Weights of a small sound classifier.
Model: 1.65M parameters, mfcc input, arch quartznet, activation gelu, widths [128, 192, 288, 432].
Training: adamw at rate 0.0019, 40000 steps, batches of 64.
Data: trained on short read English sentences (LibriTTS-R), 26041 training examples, 98.3 epochs.
Rows from block 4 of a small sound classifier, named by matrix and row number. Rows with one number belong to one channel. Each number is 128 + 32 x the weight over its row's rms, rounded and kept within 0 to 255. All counts start at 0. After the name is the row's rms in percent of the matrix's.
After each channel's rows are labels from the 100 clips, of 14976, where the channel reaches its highest value: "strongest on" is what is common among them. Only what is clearly more common there than usual is listed. The data: short read English sentences (LibriTTS-R). In brackets: how many of the 100, against the usual share in percent.
# convs1: first pointwise conv (model.blocks.4.convs.1.weight, 288x192x1), inputs 0-191
# convs3: second pointwise conv (model.blocks.4.convs.3.weight, 288x288x1, transposed), outputs 0-143

convs1.247 094 [105  51 135 115 139 183 113 133 110 163 145 144 146 149 154 108 115 138 197 136 124  89 143 116  83  75 167 164 125  77 154 138  82 159  82 110 171 142 161 132 138 102 119 122 144 176 128 109 108  58 182 105 148 184 120 128 104 119  89 163  98 154 125 115 122 126 107  71 165 166 127  86  96 119 124 130 144 151 140 138 133 145 137 117 148 116 121 144  99 188  91 143 139 100 114 139 158   9 114 141 168 133 248 142 113 123 138 126 131  93 106 127  63  92 187 144 109 125 121 130  97 167 141 130  96 118 174 127 184 149 160 141 125  95 136 148 111 133 182  85 118 148 134 100 108 157 153  52 145 171 180  61 133 166 114 108 113 151 136 130 167 121 116 150 162 129 143 146 154 164 110 126 107 178 104 111  85 191 139  80 123 145 202  91 147 167 125 146 176  69 118 117]
convs3.247 097 [141 119 105 107 204  92 164 177 119 166  82  78 122 157 126 118 145  92  92 162 118 103 143 134 148 134 164 134 104  90 149 125 145 125  73  99 177  59 145 132  83 136 109 187 114  83 153 160 173 136 177 185 155 129 117 151 133 132 107 161  95  94 166 148 201 123 110  86 158 150  90 130 106  98  64 136 106 142 102 120 121 206 152 155 158 185 131 110 107 102  98 151  75  74 138 126 170 155 156 151 127 165 116 121 105 149 157  82  81 161 152 179 173 132  81  65 108 172  60 176 137 170 151 147  91 131 190 161 115 168 117 116 140 187  78  97 191 109 144 143 154 170 150 153]
strongest on: voice: male (100 vs 46.2)

convs1.286 112 [153 145 143  81 165 138  90 125  63 151 179 124  86 146 107 128  67  61 116  71 111 130 162  99 189 155 126 170  92 118  74  76 125 110 163 140 115 117 167 224 160 166 118  89 103 101 116 130 146 136  96 151 146 121  80 164 112 162 103 159 167 176 143 101 140 155 120 133 136 126  73 110  97  77 173 150 171  92 123  86 104 140 125 181 125 134 112 124 193 114  62  85 166 124 101  88 145 102 162 143  68 104 132 145 157 175 107 134 153 141 122  93 142 128  59 101 126 117 135  84  76 161 102  90 121 116  92  93  97  97 138 122 139 123 124 105 164 161 142 131 159 135 135 108 129 112  86 122 174  98  56 158  70 144 125 190 167 150 166 100  64 148 195 128 155 106 121 162 135 156 128  82 117 133 165 109  92 151 128 139 126 100  81 111 151  62 163 122 128 130  98 153]
convs3.286 123 [ 83  35 153 133 176 134 161 135 152 150  69  98 137 115 133 148  67 181 134 161  79  67 126 151 127 148 137 176  99 123 144 118  58 119 126 116 162  76 154 206 185 158  83 187  91 110 121 135 179 114 126 138 148 102 142 159  91 147 133 101 143 122 160  87 161 179 109 158 107 141 148 149 113  96 151 121 144 103 115 151 149 200 118 138 144  97 144 157 119 130 166 113 125 165 178 210 116 136  99 168 121 122 105  83 167 149 167  91 147 118 126 122 126 125 137  56 105 135 151 134 167 115 160 148 108 169  93 127 161 178 112  93 163 118 131 138 140 147 169 175 103 162 148 121]
strongest on: voice: female (99 vs 53.8)

convs1.255 085 [ 92 102 150 103 100 179 128  85 104 118 124 110 122 113 121 116  94 124 182 124  88 130 240 114 148 129 124 116 124 112 157  96 132 170 131 172 162  67 119  91 135 122 131 127 116 110 119 116 138  96 164 121 161 116  95 110  99  57 107 101 127 127 150 118 133  84 126  93 115 116 159 179 158 135 106 136 141  97 146 142 160 170  86  83 144 117 139 212 117 231 121  68 156 167 175 110  66  89 159 138 134  95 122 126 152 116 159 127 180  82 103 142 109 120 163 135 131 143 122 106  98 149 117  66 138 100 130 157 108 150 122 109 103  88 104 156  86 128 168 120 108 174 117 105 137 178 166  74 150 194  98 146 110 112  79 169 132 104 111 116 137 115 101 109 150 150 122 160 159 176 202 129 105 196 138  97  82 205 134  59 114  97 185 111 186 155 111 125 118 175 166 126]
convs3.255 065 [134 141 147  49  80 127 108 154 117 159 159 154 140 125  80 178 113  93  91 115 139 136 157  72 146  97 116  29  58 108  86 111 169  87 109 157  93 184 132 111 100 145 183 102  46 103  81 136 104 145 120 120 130  82  87 134 109 151 148 138 149 103  95 136  71  93 148 161 114 146 180 143 128 126 135  96 176  90 116 164 155 117 128 135  95 127 100 120 138 128  90 112 186 187  82 149  96 164 126  84 123 146 133  93 162 176  67  75 153 112 128 168 111  85 114 149 136 169 207 138 103 157 112  90 160  92 109 100 116 140 135 147  64 114  97 131 115 161  77 107 129 104  98 126]
strongest on: voice: male (95 vs 46.2)

convs1.88 100 [165 152 113 155 195 149 119 136 117 129 129  91  75 126 102 130 114  80 161 119 123 145 117 170 163 144 172 165 133 132  59  85 125 166 176 157 107 106 110 139 136 144  99 150 131 125 111 155 131 139  90 134  87 161 136 129 149 138 152 115  90 176 136 144 127 175  78 104 116 143 122  87 137 140 118 191 173  76 154  63 119 125 126 181 134 147 106 141 163 115  59 174 176 160 157  88 111 145 146 135  87 142 128 169 213 138 112  76 149 125 135 128  78 111 153 108 148  60 126  54 112 168  97 136 149 101 122 109 139  26 133 159 134 149 118 116 168  90 134 144 128 122 146 160 101 117 113 118  97 101 108 146 147 178 136 155 116 196 144  70  79 169 115  93 209 124  80 141  66 101 172 104 110  91 114  92 116  86 169 128 139 112 144  98 138  82 120 153 187 166 183 160]
convs3.88 105 [155 121 139 110 165 163 106 104 133 136 120  42 132 122 138 131 119 108 130 130 125  65 109 118 153 122 125 101 111 122 160 116 117 157 134 126 118  73 151 103 145 137 123 169 172 123 142  85  98 109 165 122 144 120 115 130  43 142 100 120  95 119 173 143 112 143 103 147 160  78  79  96  94 124 138 124 121 107 131 131  46 137 145 181 123 132 102 150  55 136 108 129 103 140 134 169 120 140 118 179 142 135  69  70 102 135 157 148 122  83  90 129 139 154 103 117 112 128  91 141 127  91 208 161 105 169  91 145 116 125 126 143 182 148 146 128 152  81 153 207 100 160 134 134]
strongest on: voice: female (99 vs 53.8)

convs1.136 112 [145  98 177  95 164 170 125 165 189 119 139 138 186 114 156 134 180 144  53 152 114 131 137  98 105 136  90 181 150 131 157 133 162 150 120 122 124 119 146 111 119 130 136 145 149 140 112 157  87 120 123 152 186  78 143 128 119 105 164 214 152 172 155  85 141 162 118 168  78  90 105 165 132 136 141  74 166 140 119 168  40 128  96 118 136 103 130 145 107 182 176  90 109 109 104 143 165 154 139 150 175 103 125 129 112 114  62 127 187  43 137 135 175 128 120 170 192 121  97 169 168  98 165 107 127 192  86 148 110 189 139 129 104 207 127  99 132 132 100 164 131  92 137 141 145 135 120 139 141 168 165 111 162 136 136 155 134 155 100 118  93 166 139  86 165 123 153  93 161 141  76 147 135 198 139 137 150 119 178 202 103 149 130 141 146 169 134 134 162 178  93 167]
convs3.136 104 [114  87  93 137 134 127 140  97 110 145 122 133 142 148 151 124  99 110  54 125 126 140 109  90 179 119 163 118 171 102 121 171 111 112  96 144  92 213 135 190 124 145 189 139 106 125 144 101 104 192 141 142 162 138  83  89 142  75 144 149 168 138 146 152 139 113 119 147  92 117 202 120 129 137 173 156 135 170 144 178 132 140 171 137 111  84 128 115 116 118  82 145 178 174 186 127 143 155 146 175 100  97 167 113 185 144 136 136 176 161 105 107 152 109  88 106 146 117 133 236 133 110 194 135 148 123 153  87 184 212  86  87 127 123 117 143 150 133  85 113 179 167 165 148]
strongest on: voice: male (89 vs 46.2)

convs1.126 096 [110 165 154 129  94  88 153 120 143  58 113 144 142 144  83 159 105 146 168 137 130 187 191 135 135 167 144 157 160 169 140 104 117 106 141 137 133 114 105 139  93 117 177  91  73 120 119 145 128 117 137 160 171 109  55 144  82 114 116 160 114 166 111  79 159 164  96 110 154 134 144 114 139 123  90 117 102 157 160 152  78 129 166 101  99 166 181 151 103 192 134  86 160 125 113 171 132 129 189 149 136  96 130  79 109 138 129 117 113 136  80 235 190 100 163 188  86 141 127 130 156  99 182  72 195 124  87 139 112 179  88 163 146 104 154  93 121 102 167 155 115 100 116 141 167 126 115 145 148 138  92 138 131 141 137 167 118 161 134 105 125 183 122  94 180 129 168 127 212 120  88 152  48 155 121  83 137 138  99 129  70  77  81 162 110 114 174 118 122 113 154 119]
convs3.126 085 [111 130 177  97 134 109 148 125  81 128 175 114 123 133 160 131 130 172 189 204 101  96 115 171 174  84 130  67 107 140 128 132 124 142 165 134 129  22  80  92 123 158 102 172 125 150 125 141 139 118 127 141 100 107 167 143  66 116  95 121 107 121 103 133 145 193 137 102 154 153 125 122 138  79 159  93 159 137  89  78  60 137 126 121 112 168 128 154 109 115 180 132 112 117 125 153 125 149 126 171 163 126  85 150 109 110 144 103 105 101  99 103 137 155 170 172  75  86 110  93 101 109 126 149  97 136 108 107 102 172  88 148 173 118 135 106  91  73 106 223 146 109 137 139]
strongest on: voice: female (94 vs 53.8)

convs1.263 108 [118 139  96 149 140  65 132 143  74 119 127  83 105  97  98 193 157 114 109 146 161  91 102  82 117 151 140 133 154 139 151 161 139 158 124 119 135 141 128  85 153 136 123 122 127 128 164 132 117 142  73 166 139  39 138 133 130 102 137 112 122  68 163 119 157 111 179 137 111 151 183 118 126 157 190  92 147 152 143 102 115  91 132 113 159 129 148 160  76  54  90 138  99  99 144 104  70 185 200 103 169 136  80 130 113  99 143 174  86 156 135 138 188 126 176  95 103 137 131 210 101  90 156 145 114  87 115 106 130 121 121 171 121 107 100 121 151  86  79  82 124 101 122 164  47 165  57 159 123 127 123 132 115 123 148  88  79 126 134 121 114 194 148 109  65  94 136 127 155 117 103  69  97  82 160 192 126 126 109 196 102 129 173 151  91 168 119 173  93 134 109 139]
convs3.263 113 [127  55 117 122 115  97 104 181  86 135 100 156 128 141 166 136 109 138 129 172 130 106 177 139 126 132 106 122  90 183 146 191 102 156 192 179 138  93  77  76  86 156 155 132 165 126 142 181 176 134 128 133 115  94 107 131 102  95 104 122 167 114 124 119 113 132 161 196  97 133 177 145 154 140 177  98 167 187 131  55 124 159 132 134 101 175  97 113 111 107 127 123 182 138 100 122 130 115 141 127 146 174 120  94 185 173 129 122 197 119 152 159 134 103 151 111 176 117 147 113  54 176  88 121 182 125 138  84 168 142 148 144  95 154 170 186 104 164  72  80 120 123 114 148]
strongest on: voice: male (98 vs 46.2)

convs1.87 089 [128 115 208  97 143 149 140 112 128  93 178  86  80 104  90 171 148  96  98  79 124 124 131  41  89 149 157 102 115 152 179 182 111 137  87  70 109  80 195 208 117 144 173  78  87 104 114 141 150 158 147  52 134 166 106 128 123 138 137 160 181  91 170 121 112 107 123 159 127 152 154  87 123 129 162 116 146 154 110 159 114 137 100 107  87  94 134 153 163 109 106 122 140 127 169 105 112 155  82 128 146 139  95 122  99 178  72 115 131 154 118 157 202 141 152 132 195  93 104 115 116 136 129  83 127 147 137 127 121 127 109 120 113 147 154  46 100 159 153 145 124 164 148 159 102 159 121 215 231 129 132 182 118 112 118 156 161  92 171 128 177 120 134 143 144 119 127 148 161 168 122 120 164 188 149 130  87  88 146  98 119 172 120 106 127 115 163 115 164 107 159 115]
convs3.87 064 [159 106 149 124 166 157 167 113 121 147  55 105 137 111 138 170 178 158 130 131 115 146  81 118 143 115 122 156 103 124 145  66 115 126 155  94 128  88 198 164 116 107 129 113 119  75 122  98 148 116 118 125 113 176 144 103 100 136 162 142 120 173 138 133 156 145  42  76 121 111 111 161 111  94 111 119 128 169  98  62 159 132  97 128 176 154 145 135 130 125 126 109 108  53 131 146 160 128 128 114 107 199 169 140 105  69 163 136  84 113 118 160 114 137 192 103 134 179 115 140 218 247 128 139 119 162 123 115 100  83 100 120 142 142  87  80 151 144 179 156 115 162 134 146]
strongest on: voice: male (76 vs 46.2)

convs1.78 090 [131  89 159 157 152 132 133 109 157 126 130 152 123 144 122 135 108 108 186 142 141 135 160 201 107 145 205 170 119 141 107 159 121 185 166 122 172 140 125 130 152 140 140 255 113 117 160 110  83 127 141 105  86 153 133  97 132 126  52 113 136 144 138 156 128 133 124  86 114 145 213 152 151 170 117 172 159 118 148  63 118 158 130 155 130 105 151  83 183 163 121 157 151 166 175 181 116 102 202 109 126 134 113 134  99 127 163 103 129 105 123 167 126 102 169 150 125 127 131 148  75 118  98 101 190 119 247 120 170 110  80 136 143 117 135 141 116  98 112 115 121 135 121 169 125 135 175 136  76 175 100 117 131 180 136  98 103 153 166  98 101 155 115 198 119  77 100 122 165 127 146 139 156 126 137 112 144 129 117  88 119 124 195  88 129  92 144  95 125 134 126 153]
convs3.78 135 [152 148 139 198 110 167 122 153 172 125 139 146 205 101 156 113 100 222 186 169 148 165 119 213 108 144 114 128 165  96 149 137 118 108 100 104  73 114 145 161 181 135 138 102 139 172 122 174 170  98 112 155 101 130 148  65 162  90 176  96 158 175  91 106 140 182 146 115 160 136 148 178 148 161 105 149 160 175 100 112 153 100 100  97 156 121 152 194 159 181 121 115 127 107 113 177 131 101 106  94 140 168 160 129 163  89 137 176 135 135 144 134 113 183 152 177  82 156  25 106 168 125  94  83 147 134 152 137 168 128 151 137 109  60  97 137 123 141 162 119 122 132 111 103]
strongest on: voice: female (89 vs 53.8)

convs1.8 103 [114 118 165  98 163 127 128 149  94 147 149 104  91 159  88 133  79  57  75 101 147 129 116 148 184 149 193 185 125 114  65 106 130 152 165 164 121  87 159 176  98 144 124 125 120  49 133 120 123 177 105 138 102 187 103 143 131 137 152 137 157 160 138 153 152 133  96 132 134 170 122 111 113 115 149 141 171 114 128  91 100 129 130 176 100 151 135 144 173 117 117 113 172 152 117 134 163  87 185 144 103 126 166 159 179 123 127  99 168 122 124 108 156 132 122 109 142  96 151  50  83 160  71 105 142  96 111 144 101  68 126 165 143 118 161  83 145 155 155 131 165 119 156  93 113  68  70 104 167  46  57 164 203 126 133 155 103 116 145  71  80 123 168 109 184 123 131 172 171 136 180 126  89  89 134 121  82 124 120 126 150  99 132  76 147  36 141 111 140 128 114 128]
convs3.8 094 [153 148 154 192 136 135 107 150  79  95 160  95  65 153 124 120 101  91 104 123 125 116 145 125 141 117 125  32 166  93 116 120 119 165  89 126 113  99  98 143 173 112 114 134 138 147 123 112  83 141 123 101 129 141 123  84 138 146 125 174 104 159  95 152 139  42 127  87 110 138  94  67 116 142  72 101  99  98  95  88 125 106 141 135  83  89 139  64  78  52 145 154  93  51  88  30 142 155 149 138 129 111 117 124  96 134 100 171  83 165 171 141 149 143  93 166  87  91 112 132 103  73 133 122  99  71 161 131  92  76 151 123 105 107 100 104 125 145  74  80 169 108 102 164]
strongest on: voice: female (100 vs 53.8)

convs1.41 105 [135  80 137 126 142 146 200 150 133 118 142 189 129 183 133 119 143  85 110 142 176 117 105 117 142 139 108 169 141 153 186 142 108  92 153  96  79 101 121 150  68 109 148 103 196 141 102 110 128 136 158 104 107 162  85 168 141 217  64 141 118 168 101 126 120 131  76 164 107 122 111 113 180 111 112  96 114 108 133 106 143 130 142 103 110 141  73  93 124 205 196 167  43 115 124 201 152 139 146 151 126 128  99 115 113 145  93 106 128 135 154 143  76 109 100 116 115  99  98 126 159 125 157 129 160 139 118 118 144 160 155 134 147  99 175 116 139 158 117 136 142 118 131 125 199  86 140 165 128  88 117 151  95  90 141  86  64 121 205 197 203 120 111 147 134 174 165 109 164 167 156 118 102 106 156 187 165  97 149  69 112 104  87 127 137 155 112 128 175  84 179 100]
convs3.41 100 [106 173 120  91 132 112 153 160 110 151 111 143  93 115 126 149 106  84 126 152 181 143 151 107  91  72 120 154  45 129 114 176 159 111 127 153 109 116 121 115 121 163 189 110 104  90  94 134 120 110 127 111 109 131 103 126 213 188 199 120 187 104 103 124 149  95 166 141 106 130 163 139 182 178 148 206 161 141 162 127 146 130 105 150 167 135 100  75 131 128 113  94 178 151 143  82 103 141 102  90 160 142 145  86 164 132  93 105 145  87 150 138  99 119 115 155 149 140 146 172 110 125 128 105 189 141 116 124 148 140 115 181 129 140 120 133 131 152  83 146 120 133  93 108]
strongest on: voice: female (100 vs 53.8)

convs1.148 108 [128 135 126  72 156 122 108  99 115 144 156 139  74 116  90 104  91  63 163 127 125 124 102 139 156 152 113 133 133 122  49  82  87 105 173 151  77  71 137 117 121  86 109 124 109  65 151 110 157 166 109 164  77 183 129 137 144 182 151 125 157 141 143 131 130 133  87 106 131 131 116  57  96 119 146 142 112  96 108  83 103 112 124 159 108 124  92  93 194  85  72 150 206 155 168  92 127 133 119 181 109 110 104 140 178 151  99  90 161 142 125 104 131 151 113  89 144 142 116 103 118 179  93 119 171  76 101 149 143  68 102 159  98 138 140  99 175  99 184 132 125  91 143 125  81 112 164 120  98 112  73 147 153 197 127 157 141 156 134  42  96 135 159  98 150  73 104 149  86 156 121 103 121  47 143 105 134 168 134 169 135 103 113 134 120  77  91 134 200 130 117 179]
convs3.148 124 [147 113  71 132 177 139 148 112 149 172  82  56 133 169 116 111 169 120 116 116 125  92 122 149 154 139 183 110 146 117 147 152  97 151 109 103 158 106 137 140 128 132 111 163 131  88 164  99  75 111 180 144 182 135 135 150 138 129 114 178  87 142 183 186 135  93  92 109 184 141  80 132  96 118 145 139  75 141 122 162  95 144 175 172 153 138 114 139  75 134 136 157  92 166 140 130 158 166 174 166 105 134 100 133  79 153 164 129  89 161 124 125 155 100 113 106 112 146 118 153 143 135 198 180  84 136 117 163  82 142 124 124 200 176 131 102 190 140 154 108 168 175 168 168]
strongest on: voice: female (100 vs 53.8)

convs1.2 095 [126 132 106  46 112 111  63 142 122 150 109  97 130  58 128 105  55 117 202 156 100 135 136 121 144 129 107 155 125 148 138 121  93 147 102 144 128 106 118 143 145  54 118  60 131 154 116 127 180 131 124 122 148 156 119 150 145 127  96 151 124 160 141  83 157  81 108 150 160 146 107  40 128  80 141  85 144 131 107  64  89  92 129 150 154 106  53 127 164 111  79 131 162 127 102  49 137 154 130 140 125 148 123 114 183 137 126 162 132  99 138  96 127 169 145 128 166 148 112 111  43 131 100 129 140  91 118 143  94 112 162 120 155 164 161  92 125 105 196 151 177 125 177 119  81 158 192 149 128  89 159 106 130 166 136 141 134 151 139 107 114 205 163  89 160  76 201 140  87 206 140 124 135 112 111  95 120 156 184 102 147 158 112 130 119  97 108 154 180 168 114 121]
convs3.2 085 [128 198 187 128  95 123 121 173  91 106 200 180 131 112 124 141 116 109 115  91 168 136 146 117 109 140  83 123 112 166 118 118 202 131 197 172 120 172  68  69 132 161 162 136 115 163 115 129 111 195 111 101  95 128 140 117 116 122 149 104 179 151 107  95 119 129 124 152 107 143 195 123 142 162 133 124 164  76 149  82 140 145 116 140 107  78 164 103 156 147 140 122 162  96  86 102 123 116 119 107 133 145 155 160 189 164 109 157 193 108 131 167 104 155 149 138 174 133 104 137 103 131 165  95 165 126 118  96 170 108 161 143 105  87 125 165  91 113 101 136 117  74 118 115]
strongest on: voice: male (86 vs 46.2)

convs1.67 106 [ 82 107 147 107 106 107 124 127 108 163 140 138 105 170  92 150  86  79 126 156 117 193 111  74 179 147 100 176 124 144 111 119  81 111 137 155 153 130 165 193 145 129 150 115  99 105  88 102 122 148 185 130 164 154  31 156  90 146 137 136 149 100 133  88 127 169 148  95 136 164 132 131  72 130 119 144 102 139 127  98 179 111 106 102  59 141 139 176 191 127 141 112 136 139 148 172 133  97 108 147  87 113 117 113 142 141 217 130 159 171 136 110 146 164 114 127  85 109 160 120 101 181 113  52 100  88 103 159 126  94 127 127  99 129 136 130 146 138 208 130 145 140 172  52 166  95 119 123 194  48  76 119 126 161 138  84  93 132 127  92 132 139 172 110 151 137 105 196 108 111 133  93 136 125 107 104 136 177  84  50 123  75 101 108 108  98 109 106 107  99  87 106]
convs3.67 081 [169 135 104 216 110 159 163 135  64  95 146 118  79 138 125 129 173 161 159 186 182 151 105 187 181 114 129 127 136  94 133 142 168 177 121 147 136 149 101 116 170 149 152 137 146 113 138  84 136 157 126 123 112 146 145 148 181 134 168 165 139 203 113 157 104  86 158 135 167  90 135 104 170 153 109 120 119 119 124 188 116 118 144 130 113 121 208 102 123 116 102 166 119 123 115  56 166 158 146 154 184 117  90 153 148  84 145 161 135 137 101 145 132 163  97 166 134 137 110 172 120 122 204 145 117 147 166 153 157 180 101 115 159 117 112 144 111 100  98  97 159 167 144 142]
strongest on: voice: female (87 vs 53.8)

convs1.141 103 [110  94 146  93 107 168  96 132 111 152 122 153 169  88 126  90  90 144 191 130 122  84 194 163  98  93 144 115 146  84 155 116 103 141 120 155 213 131 116 101 136 107 120 159 107 185 125 125 119  64 157 100 140 184 135 122 116  69 137 173  83 152 129 139 137 119 117 122 153 141 119  93 137 140  93 142 165 165 135 122 136 148 120  94 141 141 133 137 124 226  85 162 132 140 145  70 103  20 101 139 124 138 242 127  95 102 149 125 128 102 114 137 132  84 148 148 128 134 120 149 100 146  96 154 122 132 154 135 185 120 205 129 124 129 140 120  99 150 176 109 117 155 133 102  92 167 151  55 147 143 144  75 102 141 137 127 126 158 121 131 151 104  76 156 150 135 145 141 161 182 116 141  89 210  74  51 114 206 127  78 121 135 174  97 144 163 113 129 139 100 140 123]
convs3.141 143 [180 119 144 146 176 143 106 168 131 161 126 105 134 157 135 107 150 128 111 191 108 115 129 134 143 197 180 119 164 106 172 138 117 130 103 121 153  73 122 147 131 134 107 162 122 141 177 162 185 121 168 208 156 173 131 113 112 114 107 159 136 149 179 149 199 136  96 114 170 172 122 144 119 109  80 114 127 148 109  85 123 147 161 170 188 180 167 134 101 132 102 168 115  96 160 143 205 140 161 155 124 183 102 131 131 147 193 142 119 179 157 180 173 123 107 150 105 108  61 149 136 169 142 167 117 132 185 158 134 145 162 116 143 134 113 137 186 102 154 132 149 142 181 159]
strongest on: voice: male (100 vs 46.2)

convs1.145 093 [ 74 116 103 125 116 170 103 126 109 145 101 130 108 107 118 118 100  96 197 148 130 188 177 143 173 148 163 148 106 116  96 118  95 151 189 158 125 155 114 125 114 140 169 144  99 138  97 183 148 132 146 152 116 157  81  91 116 127 148 139 151 162 158 125 132 181 127  87 113 172 166 123 161 153 120 173 133  96 150  75 177 165  95 150 158 158 120 131 151 134  52 162 185 107 135  85 147  93 132  99  77 124 109 157 165 123 162 117 185 116 125 117  79 191 135 117 134 115 204  85 130 176 104  53 124  82 170 117 150  54 165  96 126 140  99 137 171 157 148 139 137 114 171 130 124 126 127 136 118 102  67 134 139 180 129  75 128 105 105  64 114 141 172 146 147 146 119 181  35 179 162 134 199  96  80  85 122 114 137 102 151 107 132  84  81  71 133 125 142 149 109 121]
convs3.145 081 [101 135  66 156 123  87 117  81 127 120 173 155 107 163  91 158 160 162  73 157 116 174 115 165 132 149 118 141 201 140 132 173 149 103 106  87 199 174 120 180  99 130 163 110  97 134 136 122  79 169 131 146 120 147 173 186 205 101 123 145 140 130 105 105  81 117 162 118 140 137 162 181 118 124 115 183  90 164 138  62 178 171 160 129 104  90 170 108 145 127  83 155 156 115 140  65 165 135 170 111  83  52 144 196 128 152 127 126 149 133 166  89 141  99  85 144 175 118 168 134 122 168 151 103 142 130 114 120 128 131 148  91 118 113 142 134 147 116 142 136 151 129 121 155]
strongest on: voice: female (99 vs 53.8)

convs1.107 098 [137 148 148  91 117 131  91 137 191 123 117  79  91  72  83 171 106 161 136 120 135 147 151  98 152 169 113 102 133 140 116 161 131 128  83 146 142 157 109 122  91  95  94  50 129 105 107 119 113 181  80 152  71 139  88  65 154 118 138 146 141 111 171 167 145 137 108 133 109 137  99  88 107 189 163 155 115 177 106 115  91 140 131 153 114 149 187  91 131 124 117 201 189 125 237  37 128 140 133  91  90 134 145  98 156 128  81 149 137 148 106 150 103 111 156  34  97 139 131  98 102 115 117 128 132 159 146 144 130 134  62 101 129 140 110 130 111 141 152 104 130 169 112 135 108 122 136 157 104  94 127 192 191  94  92 136 118 133 143 119  90 110 224 108 136  92 149 133 103 172 151 140 135  99 115  82 119 191  97 216 163 135 112 131 135 110 132 163  99 113 144 159]
convs3.107 101 [154 154  89 119 130 142 156 167 131 182 113 119 140 110 164 136 101 132 183 121 151 129 150 132  85 123 131 126 136  89 125 133  90  79  56 120 117 121 126 153 153 207 105 112 147 120 138 173 163  67 129 172 129 118 162  90 117 132 109 105 130  65 135 116 183 102 171 116 158  99 114 162 124 136  80  82 126 160  98 218 153 102 113 103 180 137 131 142 135 116 107 106 123  99 182 148 111 108 100 119 125 149  79 156 128  92 125  53 116 124 163 134 114 148 106  92  96 123  92 101 180 144  89 125 126 203 128 130 122 197 148 145 106  98 116 138 122 104 199 171 121 193 114  97]
strongest on: voice: female (100 vs 53.8)